A small self-supervised image encoder, trained from scratch.
Model: 32-pixel images, arch mobilenet_v2, activation gelu, depths [2, 4, 4], widths [16, 24, 32].
Rows from block 7, named by matrix and row number. Rows with one number belong to one channel. Each number is 128 + 32 x the weight over its row's rms, rounded and kept within 0 to 255. All counts start at 0. After the name is the row's rms in percent of the matrix's.
# convs0: expand pointwise conv (model.blocks.7.convs.0.weight, 128x32x1x1), inputs 0-31
# convs1: depthwise 5x5 conv (model.blocks.7.convs.1.weight, 128x1x5x5, trained with AdamW), a 5x5 kernel
# convs2: project pointwise conv (model.blocks.7.convs.2.weight, 32x128x1x1, transposed), outputs 0-31
convs0.0 090 [ 55  95 126 103 119 127 192 147 130 152 105 119  99  81  80 132 138 151  76  72 171 128 148 134 126 148 130 109 151 161 114  70]
convs1.0 098 [136 118 116 110 132 111 131 116 131 115 110 146 203 136 106  83  72  42  85  81 146 127 128 123 147]
convs2.0 081 [181 106 126 127  73 142  73 148 157 134 168 172 137 114 142 216 122  91 147 126 113 133  54 128 119 125 110 129 151 167 120 113]
convs0.1 072 [113 205 141 123 148 100 143 109 185 115 142 181 142 131 165 120  93 164 154 122  77 114  88 128 141  92 170 113 119 104  59 116]
convs1.1 087 [126 123 157 117 125 160 121 126 131 150 221 119  82 122 218 107 108  97  92 115 115 136 103 130 121]
convs2.1 109 [ 81 160 119 140 115 108 147 136 158 183 149 109 129 154 115 120 190 140 159 170 178  81 147  91 119 136  81 133 194 165  93 114]
convs0.2 092 [ 91 192 121  76 109 110  78 170 132 119 152 134 130 175 207  84 106 116  91 157 113 144 185 146 148 123 141 112 141 126 148 144]
convs1.2 075 [121 138  83 134 118 120 128  79 128 117 106  71 148  68 107 100 113 224 114 104 110 115 156 116 117]
convs2.2 101 [167 130 118 131 103 108 175 107 135 187 110 120 128 174 146 134 139  76 166 158 148 152  47 141 145 139  68 166 176 128 112 111]
convs0.3 103 [178 174 126 151 109 163 128  73 145 167 199  94  96 100 132 120 167 111 167 135 132 130 118  87  76 145 141  86  98 173 127 124]
convs1.3 095 [107 132 108 132 106 151 137  96 132 152 192  88  97  85 194 127  91 122  82 134  91  98  97 100  90]
convs2.3 100 [ 82 144  87 129  91 134 190 169  93 109 138 171 141  98 142 192 119 152 127 122 185 102  78 123 164 134 173 142  91 105 114 134]
convs0.4 096 [124 228 125 134 140 111 113 105 142  71 154  87 140 145 175  80  97 104 117 122 112  89 108 159 126  99 154 102 154 101 176 129]
convs1.4 091 [103 133 138 122 113 127 178  64 157 137 117 187  71  69 128 136 135  73 178 116 110 128 106 125 118]
convs2.4 091 [168 110 175  88 131 162  84 154 112 118  81 114 150 104 159 109 113 118 163 144 131 124 211 137 157 108  84 185 139 113  84 101]
convs0.5 118 [105 196 153 156 150  90  87  77 136  96 146 108 118 146 168  81 105 145 144 131 140 110 145 143 112 133  86 135  87 135 210 165]
convs1.5 127 [101 121 149 124 104  92 141 142 140  92  62 114 115 117  65  77  84 138  88  72 111  90 119 103 116]
convs2.5 125 [179 175 111 104 122 107 122 179  96  99 103 105 123  80 165 176 119 132  90 122 144 158 133  95 136 128 166 135 115 192  69  85]
convs0.6 095 [135 134 120 135 156  98  92  66 138 149 118 118 101 175 196 100 113 106 139 139 184  79 166  87 147 112 112 117 122 139 169 193]
convs1.6 092 [133 146 134  96 146 140 160 126  73 124 117 197 130  55  94 116 158 123  67 165 124 154 108 137 158]
convs2.6 082 [111 136 171  67 149 155  73  97 139  84 114 125 133 129 133 111  66 151 176 149 129  95 128 149 171 176 108 172 108  81 143 162]
convs0.7 100 [100 123 148  54 195  86 107 118 107 169  56 121 161 153 141 115 105  88 132 159 151 140 102 190 131 158 141 139 132 116 143 128]
convs1.7 091 [133 124 127 126 138 100 137 106 130 101 201 144  48 147 198  89 135 170 134  89 137 120 118 108 149]
convs2.7 107 [169 105 127 113 165  90 120 154 131  87 161 173  55 140  75 101 119 113  84 140 138 137 120  61 132 180 144 135 113 146 148  85]
convs0.8 127 [120 122  82 128 145  66 153  81 210 133 189 140 120 117 143 112 133 161 180 155 119 147 127 147 135  72 139 159 153 147 160 104]
convs1.8 082 [122  89  63  97 119 112 172 151 169 104  96 128 187 147  90 130 137 155 112 135 116 101  61 103 109]
convs2.8 096 [154 120 140  97 112  69 139 107 138 127  72 133 103 102 110 181 114 195  55 134  90 109 143 124 128  96 159 133 141 103 162 180]
convs0.9 102 [ 80 138 167 181 165 161 138 199 122 127 107 139 157 131 160 152  97 128 124  77  83 154 140 160 130 153 165 114 120 106  79 181]
convs1.9 082 [183 122 146 134 199 121  81  66  72 127 147 104 127 116 133 111 109 142 106 107 140 117 197 123 139]
convs2.9 089 [112  94 130  82 110 174 136  88 196 131  90 133  92 137 166 176 117  64 146 183 136 101 139 143 100 122 138  90 120 179 116 126]
convs0.10 080 [159 139 136 178 151 137  71 114 157 103 109 149  86 101 146 108 150 139 121 157 150  79 127 179 117 143  99 112  90 113 224 144]
convs1.10 108 [148 124  80 127 145 144  96  59 103 141  76 115  35  88  92 115 126 141 135 117 145 109 126 123 126]
convs2.10 084 [128  80 151 116  79 172 110  64 117 181 160 163 140 155 133 102 181 156 156 165 152 144 167 125 100  95 157 119 163  90 122 153]
convs0.11 132 [176 130 111 123  96  91  97 186 149 160 102 115  78 179 147 102  83 112  64 152 137 140 118 107 119 148 156 186  78 126 143 132]
convs1.11 094 [168 151 166 146 167 193 154 145 165 185 162 130 111 121 162 120 123 110 129 116  92  68 123 140 173]
convs2.11 121 [149 146 166 112 124 104  76 117  82 160 122 138 147 112 127 152 138 210  79  94  72 103 125 134 117 130 103 128 150 184 188 140]
convs0.12 073 [102 133 110 100  77  85 151  95 148 111  84 154  94  55 117 140 113 161 136 150  96  87 131 168 116 187 138 102 124  99 186 132]
convs1.12 095 [ 93 107 146 139 119  94 101 122 160 115  71  64  83 211 157 102 108 114 157 120 102 136 128 123 141]
convs2.12 070 [130  33 122 138  94 151 153  96 120 118 102 137 132 115 122 106 136  93 109 143 187 176 127 146  81  59 101 154 120  95 150  99]
convs0.13 083 [119  90 120  65 139 124 119 122  95 201 103 155  84 118 129 126 148 104 152  90 188 124 144 109 199  93 116 109 139 159  85 135]
convs1.13 118 [102 115 149 117 107 126 131 128 136 125 163 131  68 138 161  91 116  22 111  80 100 120 120 128  91]
convs2.13 090 [109 131 144 113 153 170 148  89 121 118  94 160 133 162 124  55 116 156  90 168 144 154 105 173 176 197 161 152  83 106 133 142]
convs0.14 104 [109 149  87 147 109 145 140 136  50 128  93  84 163 166 139 159  88 121 166  90 154 157 141  73  87 128 112 181 131 150 128  86]
convs1.14 098 [135  98  95 106 128 131 130 100 120 142 108  87  77  79 119 100  76  72  69 115  85 103 124  93  98]
convs2.14 121 [ 95 146 122 139 118 183 139  79  73 123 125 101  95 107 120 108 152 100 165  63 133  88 117  91 126  95  84  88 154 108 140  66]
convs0.15 088 [126 108  96  79 110 120 154 171 139 110 104 129 132  83  71 149 107  93  65 148  75  90 132 188 143 112  99 121 119 180 163 122]
convs1.15 101 [ 96 102 110 119  87 111 110  93  83 119  67  84  85  84  81 140 125 169 124 130 158 129 182 129 150]
convs2.15 092 [ 67 152 195  67 105 136  75  81 132 139 128  87  88 122 118 120 104 172 110 152 114 131 136  79 116 152 147 173 141 142 165 122]
convs0.16 079 [182 166 178 160 135 139 161 172 108  96 116 144 139 136 117 130 163 128 122 122 140  77  97 129 118 123 141  38 159 194 124 156]
convs1.16 098 [170 135 138 139 168 179 104  97 108 178 146  97  42 104 137  91 106 141 108  95 148 157 137 154 138]
convs2.16 090 [105 129 120 132 134 155 124 102 154 102  65 198 128 113 140 108  76 142 130 132 146  86 131 178 126 115 157  77 203 133 181 122]
convs0.17 087 [172 169 127 151 172 171 107 160 123 141 165 113 108 192 184  94 121 155 143 161  85 191 131 126 152 112 138 143 177 151 117 101]
convs1.17 097 [173 134 165 141 183 161 137 147 144 163 172 122  50 156 156 153  98 105 165  87 134 122 101 148 135]
convs2.17 094 [116 131 140 126 114  87  90  96 121 168 176 127 152  92 164 139 163 196 118 107 114 137 165  75  57  80 116 139 135 165 156 116]
convs0.18 099 [129 147 146 123  91 104 131 108  82 151 128 113 139 138  66 168 135 176  87 111  58 137 123  97 170 104  80 157  79 162  90 111]
convs1.18 094 [108 113 120 111 113  95 103 123 109 102 156 100  17 106 151 122 152 197 152 124 118 130 151 128 121]
convs2.18 096 [116 159 157 111  95 197 134  96 115 110 131 106 121 198 109 182 104  92 125 118 124  65  99  76 162 148 154 106 137 116  96  97]
convs0.19 115 [139  86 188 117  93 180 144  65 143 142 106 160 109 105  87  96 127 103 187 107 121 137 146 105  66 142 140 155 132  97  83 130]
convs1.19 104 [119 143 128 131 125 102 107  75 119 107 117  95  25 101 105 146  97  52 122 130 131 112 113 118 122]
convs2.19 091 [130 183 177 139 103 105 102  99 130  55 115 152 106 170 125 105 156 157 174 127 170 173  66 150 143 151  93 104 137 118 134  94]
convs0.20 097 [143  29 137 119 101 126 128 167 174 131 164 119 185 120 130 115  72 136  69 132 138 120 139 147 113 101 125  79 109 161  96 137]
convs1.20 102 [128 143 111 138 125 139 127 108 130 141 128 151 115 158 122 122 190 246 187 120 119 110 151 114 114]
convs2.20 094 [112 173 139 132 129 114  81 126  77 170 146  71 137 131 154 131 235 143  89 119 123 126 161 137 148 159 169 103 102 145 138 120]
convs0.21 094 [109 120 135 117 183 167 114 168 129 194 144  97 198 114 101  93 143 116 143 128 148 198 166  99 171 143 169 128 102 137 132 105]
convs1.21 131 [124 129 133 128 123  93 129  70 116 108  80  88  16  88  93 132 113 107 110 138 120 127 131 126 121]
convs2.21 103 [ 85 121 118 153 179 159 126 127 151 132 191 117  77 204 152 135 168 115 125 146  85  92 164 148 158  74 144 131 159  97 122 125]
convs0.22 123 [117 151 121 105 155 125  70 123 116  94 130 115 141 152 145 139  69 114 146 136 136  59 159 228 133 115 112 119 110 146 159 181]
convs1.22 102 [ 71 127 123 121  82 105 134 110 138 108  65 172 147 173  62  89 150 154 151  93 107 108 139 112 108]
convs2.22 132 [132 178 153 100 142 159  77 170 101 128 121 144 131 153 114 125 117 145  87 140 112 126 136  38 158 207 157 136 130 173 128 103]
convs0.23 110 [132  84 124 116 119 147 141 119 149 218  93 175 116  92 120 138 127 118 118 147  95 140 104 123 206 117 173  85 177 156 107 111]
convs1.23 091 [102 121 102 123 119 107 126 102 130 129 132  74 197 132  85 139  71 218 128  95 132 139 145 129 148]
convs2.23 085 [ 95 110 139 141 138 185 124 142  83 169  90 173 129  95 114 159 128 165 131 145 161 113 102 116 189 172 105 128  49 114 164 112]
convs0.24 081 [ 85 110 100 166 126  71 125 121 112 146  87 172 117 101  88 193 122 202 136  83 150 151 134 107 123 106 107 102 133 187 121 134]
convs1.24 084 [125 169 202 143 147 114 134 194 126 121 104 129 114 126  92 110 135  54  97 143 133 173 157 162 133]
convs2.24 082 [142 170 128 163 125 113 155 143  64 123 188 135 129 123  94  66 131 112 164 107 157 106  97 159 155 152 138 128 122  76  69  76]
convs0.25 077 [149  91 144 102 114 143  87 132 196  72  61  94 128  93 131 119 198 147 134 142  92 136  64 124 129 134 110 124 138 146 149  93]
convs1.25 128 [133 115 133 120 124 154 133 125 126 148  72  75  56  84  74  77 113 120 122  70 103 122 153 124 105]
convs2.25 080 [ 71 130 142 161 107 144 163 126 157 150 116 130 176 199  89 124  72 152 165 165  74 110 126 137  94 130 132 174  94  95 131 102]
convs0.26 091 [148 194 138 113 121 109 121 209 108 117 180  91 128 123 121  73 132 129 164 105  95 186 146  87 119 136 149 144 124  70 145 116]
convs1.26 102 [ 97 169 148 166  98 154 115 142 136 149 116 170 209 185 117 143 151 150 147 141 128 116 117  69 163]
convs2.26 086 [216  80 110 129  89 129 147 171 150 110 157 148  85 136 142 107 118 173 172 152 149 149 175 135 157 108 153 142 178 131 149  91]
convs0.27 088 [167 146 116 107 108  97  65  99 136 121 102 175  98  91 139  81 115 127 144 122  87 169 165 121  86 108  64 170 122 139 185 127]
convs1.27 096 [110 141 115 140 118 178 105  72 105 176 148  58  86  58 143 114 120  87 119 121 109 112 101 124 127]
convs2.27 125 [115  68  96 130 129 169  87 100 116 109 130 133 163 146  77 162 188 134 176 146 154 154 148  91 166 136 121 110 139 161 184 176]
convs0.28 097 [117  97 174 160 107 144 129 209  97 148 130 112  93 129 102 173 147 124 124 109 182 146 123 178 100 155  53 101 109 130 134 159]
convs1.28 096 [119 120 123 120 118 153 124 161 132 170  73 106  65 107  59 157 170 186 173 156 123 132 139 135 129]
convs2.28 060 [127 136 123  90 115 112 145 151 140 146 120 194 168 134 110  82  71 104 181 161 153  90  91 160 182 147 189 100 105 114 132 146]
convs0.29 114 [134 113 165 105 124 165 167 191 108 130 138 138 151  70  68  75 132 147 162 134  91 186 155 107 166  96  97 111 142 126 135 163]
convs1.29 131 [122 135 125 137 119 126 121  87 125 123 106  93  42  99 105 100 108  51  86 107 139 108  81 102 146]
convs2.29 137 [111 145 153 161 181 123 188 163 189  84  84 136 137 146 128 108 143 121 116 170 169 121 190 142 130 130  88 124  81 122 178 116]
convs0.30 085 [ 96 129 122 111 141 107 108  74 140 140 120 132 179 130  78  91 129 181 130  93 170 184 152  86 171 106 104 139  73 128 171 166]
convs1.30 099 [142 139 158 151 129 137 131 140 114 147  85  73  37  91  87 135 161 188 154 141 119 138 159 138 119]
convs2.30 075 [138 187  72 110 167 140 138 107 150  76 168 107 134 154 118 149 123  92 193 132 102  91 140 155 210 132 127 109 100 117 109 132]
convs0.100 083 [156 102 137 175 107 174 169  93 186 130 168 179  81 120 114 112 167 149 176 123 137  68 141 129 167  98 162 135 140 148 142  98]
convs1.100 107 [134 120 116 117 134 116 151 140 147 114  54 160 194 158  58 132 108  56  97 126 120 130 105 121 124]
convs2.100 095 [168 169 140  63 113  89 120 102  97 151 165  88 147 144 127 133 160  98 104 108  85 114 117 155 116 189 118 163  91 135 115  58]
convs0.101 085 [186  35 117  98 152 123 112 181  86 131 145  77 104 127 134 108 140 113 114 163  95  80 120 175 107 130 128 146 100 156 137 108]
convs1.101 106 [122 112 158 112 125 138 141 131 141 140 111 107  30  97 108 101  82 194  81 100 156 118 120 116 152]
convs2.101 094 [ 96 107 155 148 100 132 161 106 173 133 132 147 176 167 187 110 156 195 127 155 141 131 113 177 130 113  96  94  79 115 166 178]
convs0.102 116 [180 112  88 130 140 133 120 116 134 179 190  79 103 151 113  94 134  96  76 146 132 125 170 130 135 110  98 198 107 127 187 110]
convs1.102 110 [ 74 126 120 117  72  67 123 104 114  94 109 140 111 130 105 111 127  86 129 115 107 130  30 118 122]
convs2.102 080 [112 104 157 136 131 150 177 128 137 184 119  49  81 153 139 125 100  80 127 214 118 142 126 119  99 150 138  99 102  93 104 131]
convs0.103 092 [ 59 166 200  93 134 108 164 145 115 116  90 119 160 105  84  79 130 131 144 174 104  72 141 124 164 114 109 102 134  89 133 116]
convs1.103 133 [ 96  78 107  85  96 106  91  96  84 111 129  82  36  99 122 126 119  87 109 131 130 131 120 129 129]
convs2.103 099 [161 147  30 115 133 158 110 140 137  85 143 129 201  84 130 172 108 111 113 120 106 117 143 152 184 156 113 135 167 145 110 120]
convs0.104 098 [146 129  79 156 171  87 131 133 102 100 130 160 169  56  42 145 113 117 109 114 161 121 106 140 144 122 107 151  76 169 136 112]
convs1.104 096 [120 125 161 115 129 154 169 129 174 149 171 121  18 119 172  94 123 116 129  93 104 136 122 124 119]
convs2.104 096 [105 121 117 140 107 184 114 131 111 153 149  73 137  50 102  90 126 136 100  89  85 139 101 171  79  95 155 122  70 138 158 127]
convs0.105 081 [158  78 130 105 141  61 133 177 163  77  58  96 144 133 155 145 159 159  84 131 129 122 105  69 123 129 160 137 161 142 112 132]
convs1.105 104 [164 130  86 104 167 108  97  60  88 122 140 159 208 152 150  99 135 159 149  96 119 138 104 131 124]
convs2.105 078 [130 162  80  75  99 159 136 136  86  98  84 107 157 121 134 156 133  88  84  76 146 112 104 152  92 187 143 115 110 193 119 113]
convs0.106 083 [168 130 108  42 107 108 101 125 159 175 107 121 129 160  87 142 111 105 132 138  86 132  97 168 153  90 107 121  69 184 135 101]
convs1.106 098 [127 108 141 124 120 152 103 243 101 161 120 128 140 123 111 115  99 105 105 108  78 137  94 139  84]
convs2.106 096 [183 106  49 137 107 122  89 166 182 105 112 122 146 157 147 127 167 113 140  71 176 120 156 149 186 107 144 104 134 146 106 126]
convs0.107 089 [ 90 151 182  62 176 149 115 163 164 142 108 115 146 133 163  77  96 118 191 134 116 131 108 180 157 109 112 148 137 125 178 145]
convs1.107 095 [147 113 128 117 143 161 117  57 134 156 166 176 155 172 173 100 104 197 104  92 135 110 120 104 133]
convs2.107 121 [155 141 117  98 197  76 122 125  94 124 179 134  68 128  95 109 124 130 165 127  95 108 132  82  76 148  90 151 164 145 135  77]
convs0.108 099 [139  56 118 140 128 164 105 174 102 172 181 102  96  85 118 131 124  89 143 164 123 152 131 109 139 126  50 151 106 149 105  84]
convs1.108 097 [133 156 238 140 141  98  94 126  85  95 135 150 137 162 130 149 120 126 117 148 166 143  88 103 154]
convs2.108 084 [131 140 102 131 122 146  85 109 105 195 121 146 179  90 170 200 118 136  58 112 106 150 116 107 115 128 154 117 112 199 127 131]
convs0.109 110 [129 136 146 125 129 147  90  96  92 171 153  84 123 133 151 152 153 141 117 181 152 111 145  87  79 163  78 155 103 109  42 159]
convs1.109 105 [132  94  86  96 125 168 100 122  97 169 196 117 165 125 189 171 125 126 119 180 120 112  91 110 117]
convs2.109 120 [107 114 139  69  99 120  72  63 165 136 119 170 123 147 110 138 147 156  63  96 105 135 182 167  82 144 161 146 144 105 142 130]
convs0.110 106 [165 133 121 135 130 160 155 147 100 147 146  92 126 195 136 108  70  92 138 134 100 149 154 197 130 101 173 147 200 153 138  97]
convs1.110 116 [ 95  71  56  99 124  99 112 108 114  94  93  96  51  84 104 132 113 104 110 138 140 132 138 129 139]
convs2.110 134 [195 125 114 131 148 117 114 163 143 183 124 172 147 170 117  42 104 136 128 136  97 146 165 140 114 119 162 154  80 138  71 134]
convs0.111 117 [ 73 146 180 126 129  91 155 137 113 169 121  69 100 121 166 149 166  87 181  99  86 154 137 110 175 152 123 123 139 130 159 181]
convs1.111 104 [127 125 105 123 125 157 117  39 118 156 118 115  29 121 109  99 104  96 106  99 129 116 122  98 130]
convs2.111 128 [146 106 127  93 174  89 143 174 102 120 200 105 146 125 110 144  82 157 146 190 141 130 149 123 141  74  91  68 122 109 108  98]
convs0.112 078 [126 146  99 135 172 104 117 123 122  83  92 225 151 113  88 127  99 144 184 106  90 112 129 126  94 143 157 118 107 130  65 103]
convs1.112 090 [149 120 126 123 153 162 147  84 136 156 131 185 189 185 132 108  65 101  80 125 153 149 157 146 147]
convs2.112 072 [132 128  91 140 110 156 181 129 117 141  86  61  87 127 163 118  99 126 112 180 157  77  99 130 153  96 154  94  91 133  84  75]
convs0.113 142 [149  85  88  87  93 155 153 144 158 141 132 146 132  58  63 173 126 159 110 169  97 108 136 130 165 157 170 104 126 149  88  99]
convs1.113 097 [ 92 142 131 128  94  87 138 191 141  80  72 158 191 157  74 115 154 120 157 111 120 145 104 132 123]
convs2.113 118 [111  99 141  71 148 159 144  72 137 139 134 116  97 187  81  98 122 122 170 151 130 111 167 127 159 132  85 142 137  75 184 178]
convs0.114 092 [150 154 131 168 117 157 143 153 144  83 113 145 171  75 130 114 127 129 145  79 135  86 124 163  60 122 122  53 138  89  80 107]
convs1.114 105 [124 104 123 110 106  99 105  49  98  83 118 112 100 110 118 101 135 164 141  99  83 106  73 111  72]
convs2.114 089 [134 152 118 101 153 179  96 114 132 178 114  98 102 177 179 187  91 107  55 133  99 136 117  81 107 163 114 136  91 137 126 151]
convs0.115 079 [152 106 141 101  95 104 130 219  90  87 141 100 156 119 166 107 109 146 178  98 125 119 155 127 134 132 119 106 194  84 154 167]
convs1.115 099 [127 118 137 110 136 147 131 103 115 153  37 143 200 146  34 127 119 140 117 128 131 126 125 126 128]
convs2.115 069 [207 107  58 181 108 158 120 107 133  97 115 121 124  96  93 114 156  95  90 110 153 144 124 148 167  96 165  70 129 132 142 147]
convs0.116 096 [ 60 129 125  67  93 153 144  63 167  99 121 119 140  51 156 102 109 125 170 141 147 122 108 100  81 150 113 125 118 114  97 133]
convs1.116 102 [119 119 156 120 117 133 114  72 107 136 146  75  22  78 142 115 109 122 114 118  99 114 104 110 100]
convs2.116 097 [146 181 130 104 155 194 130 107 142 116 170 127 139 106  76  83  92 180 197  93 127  96 136 147 154 147 111 108 167 105  97 129]
convs0.117 101 [ 95 154 156  83 102  90 113 130 134 133  93  87 132 124 162  83 128 135 128 101 126  93  92  89 188 106 145  94 117 119 212 173]
convs1.117 089 [135 110 130 115 122 125 103 151  97 118 191 143 200 145 188 173 150 176 167 169 101 126 152 111 129]
convs2.117 097 [ 44 112 151  67 117 128 140  97 128 144 110 178 129 140 174  90 100 152 150 170 120  98 134 153 153 147 172  74 108 126 169 143]
convs0.118 117 [139  82 197 139 148 163 140 113  92 136 170 140  97 102 157 149 197 160 193 116 157  97 100 115 122  95  90 153 152 123 127 157]
convs1.118 101 [142 134 139 138 140 178 148 117 158 169 158  93  55  76 163 175 133 110 120 177 152 127 171 127 152]
convs2.118 087 [152 132 107 147 109 113 120 194 139  58 141 133 153  88 159  84 100 132 114 176 116  46 125 160 173 135 128  96 122 109 101 102]
convs0.119 118 [190 129 107  82  94 162  65 145 101  82  84  84 110 103  98 151 143 108  66 127 129  93 130 104 102 157 135 108 112 129 137  82]
convs1.119 082 [131 118 113 116 129 150 122 119 121 155 226 103  93 104 224 149 117 110 117 148 135 116 107 113 139]
convs2.119 119 [119  84 153  86 172  97 106 125  98 139 139 174 143  88  95 151 105 103 121 123 164 151  87 171  89 137 193  84 143 171 139  87]
convs0.120 111 [ 90  88 107  82  96 118 115 157 130 123  38 131 161 133  90 165  99  84  72 139 113  95 116 186 145 154 144 116 138 140 141 114]
convs1.120 103 [168 112 113 118 158 134  81 146  86 131  62 116 191 113  64  87 134 160 139  87 127 127  97 125 128]
convs2.120 096 [161 145 153 120 168 133 141 164 115 176 139 140 147 167  88 127 193 111 119 151 102 123 166 119 168 128 134  96 130 167  96 222]
convs0.121 097 [135 107  57 146 109 118 178 122 170  74 171 158 108 117 135 127 135 166  78 155  97  85 146 108 162 122 137 129 162  97 101 188]
convs1.121 100 [133 125 124 122 136 147 152 119 154 145 191 171  31 170 195 144 112 108 112 140 140 119 130 115 145]
convs2.121 121 [117 118 133 198  83 126 187 134 129 146 120 129 171  83 132 151 111 117 115 132 201 194 164 158 113 150  90 116 124 170 147 144]
convs0.122 128 [138 166 121 131 111 150 130  81 170 174 107 148 125  74  82 100 150 131 135 149 102  68 107  79 145 131 147 152 119 163  61  78]
convs1.122 089 [151 126 154 135 149 171 133 109 139 171 197 168  97 166 199 151 159  93 154 156 112 124 156 109 108]
convs2.122 072 [151 112 119 146 123 132 111 157 101  91 110 148 105  79 158 160 161  93 135 133 134 107 120 196 136 131 151  89  63  98  42 149]
convs0.123 067 [112 158 128  56 116  85 108  93  87 179  87 152 152 116 134 135 113 126 135 117 128  94 170 174 122 204 171 133 154 133 168 125]
convs1.123 093 [127 116 150 126 129 134 165 146 168 127  43 131 187 129  47 131  89 136  88 117 132 109 113 108 124]
convs2.123 096 [112 108 113 124 120  60  93 142 118 109 151 182 124 126 137 146 145 166 193  87 102  85 145  71 125 173 114  70 132 159 114 163]
convs0.124 084 [122  94 129 143 115 117 121 152 161 134 131 178 135 112 170  93 131 140  86 151 146  93 202 108 107  61 131  75 174 141 187 140]
convs1.124 120 [109 129 118 130 106 123 143  86 138 120 117 134  74 121 123 140  66  36  50 140 136 120 108 124 139]
convs2.124 088 [187 122 108 159 144 141 143 178 165 175 129 104 147 144 201 116 101 157 131 140 168 171  84 167 139 144 174 128 171 160 128 105]
convs0.125 101 [155 145  32  98 104 132 116 121 123  90  99 167 102  69  67 135 115 146 104 151  87 160 155 112 112 144 153 124  97 128 106  93]
convs1.125 091 [123 133 134 108 121 145 139 130 115  72 158 216 118  40  79 123 161 117 103 118 138 134 134 115 119]
convs2.125 106 [162 113  40 130  92 144 130 133 199 124 112 145 170 117 130 123 202 119  92 121 133 184 164 160 104 125 136 134 131  99 112 116]
convs0.126 081 [139 180 108 151 190  98 130  60  83 133 132 127  93 100 127 100 121  72 200 107 139 103 110 144 156 112 164 142 115 134  84 122]
convs1.126 091 [118 126 128 120 122 132 135 191 135 128 141  67  69  84 121 113 154 206 169  90 119 147 159 149 116]
convs2.126 075 [115  88 186  84 146 151 189  95 102 152  82  99 116 183 125 146 163 102 104 101 145 136  87 118 120 142 173 189 100 131 136 135]
convs0.127 065 [152 128 171 157 102 147 108  72 128 221 148 131  96  78  95  88 114 104 115  85 112 134 176 125 162 125 139 129 117 112 171 156]
convs1.127 102 [128 144 143 149 130 145 102  56 109 146  98  95  35  95  90 121 108  84  99 123 146 149 129 127 152]
convs2.127 121 [137  88 103 145  79  95  76 123 127 175 174 144 213 103 146 133 162 170 143 133 132 137 143 140 183  93 159 103 140 155 112 150]