From a checkpoint of a small self-supervised image encoder.
Data: 98430 training examples, 66.6 epochs.
Rows from block 3, named by matrix and row number. Rows with one number belong to one channel. Each number is 500 + 40 x the weight over its row's rms, rounded and kept within 0 to 999. All counts start at 0. Numbers have three digits each. After the name is the row's rms in percent of the matrix's.
# convs0: expand pointwise conv (model.blocks.3.convs.0.weight, 96x24x1x1), inputs 0-23
# convs1: depthwise 5x5 conv (model.blocks.3.convs.1.weight, 96x1x5x5, trained with AdamW), a 5x5 kernel
# convs2: project pointwise conv (model.blocks.3.convs.2.weight, 24x96x1x1, transposed), outputs 0-23
convs0.0 090:524517541473575465539472474537465459462575441513497488497458478432554517
convs1.0 090:480462491517532448470490536548432433467601565455487492523522481488487493530
convs2.0 149:412517441495578543474445496512468531512520480499559533475435471458489502
convs0.1 091:520426503483483435519474441501496499505466447508500464451490434492601528
convs1.1 088:482487504484497459458530440480485563543554504468453383453470504525469512508
convs2.1 100:562443488472537595535526503500533569461452515518554516500538528493454481
convs0.2 115:464519475510495514425461531511504467513440515529504431496598566504533456
convs1.2 077:481482456495469511452424450498525465439457533514503554486512544520590536544
convs2.2 112:539460487471535428580489535518530488568525547506478484444463557553502501
convs0.3 089:479498451476556476521482548487433464471479489546521507453601525527501433
convs1.3 093:458517511503466458477507473458421470558463423454453455456468467525516520451
convs2.3 122:457477410486478561501483513530459556471506441470518515514406471476472482
convs0.4 097:491480496442455546440468495471498468526461479500462461540508505438603544
convs1.4 107:511485519483505526518451525516489562535558485450463420459460465451425456466
convs2.4 109:509486471629526507561528485459419532511475467477515483493516550514503502
convs0.6 098:454472543519511452521527443504484458533419438524493439459479479456556530
convs1.6 095:518501452511516507517487526501475520611521461483449385443492505493470500498
convs2.6 100:523475473443526538490495548427478561564551534492484529521514510421458461
convs0.7 128:513513466523518488440428435446513505466498531456447537473498562441551530
convs1.7 093:484507482504489465521564517466510561632572493510532462531508480514470501475
convs2.7 102:441534547474457543485441421460470481482513509474477504520519477496395497
convs0.93 099:469517455529521497485414452487464534496468542449441534457460498529576532
convs1.93 095:472518437516474514515409513516487538635537485492510554498489494510516505503
convs2.93 113:575467541460468550454409484482468493511473504428511485478531479460446504
convs0.94 086:522474509474476524478537513408530468499509465458569463515539504439452577
convs1.94 080:493532495538501501535559559497514498593528521516453479450513457439447460440
convs2.94 075:515502426476568460500503472507463455511400542505464483506459473487426501
convs0.95 080:482416489518572464488480481486501441471472476505532617482517535493511483
convs1.95 072:530502481483487560518488458466601532517452399546505501451463512504508468498
convs2.95 071:533505398484481544588529542542497554516515523495524517511496506551520565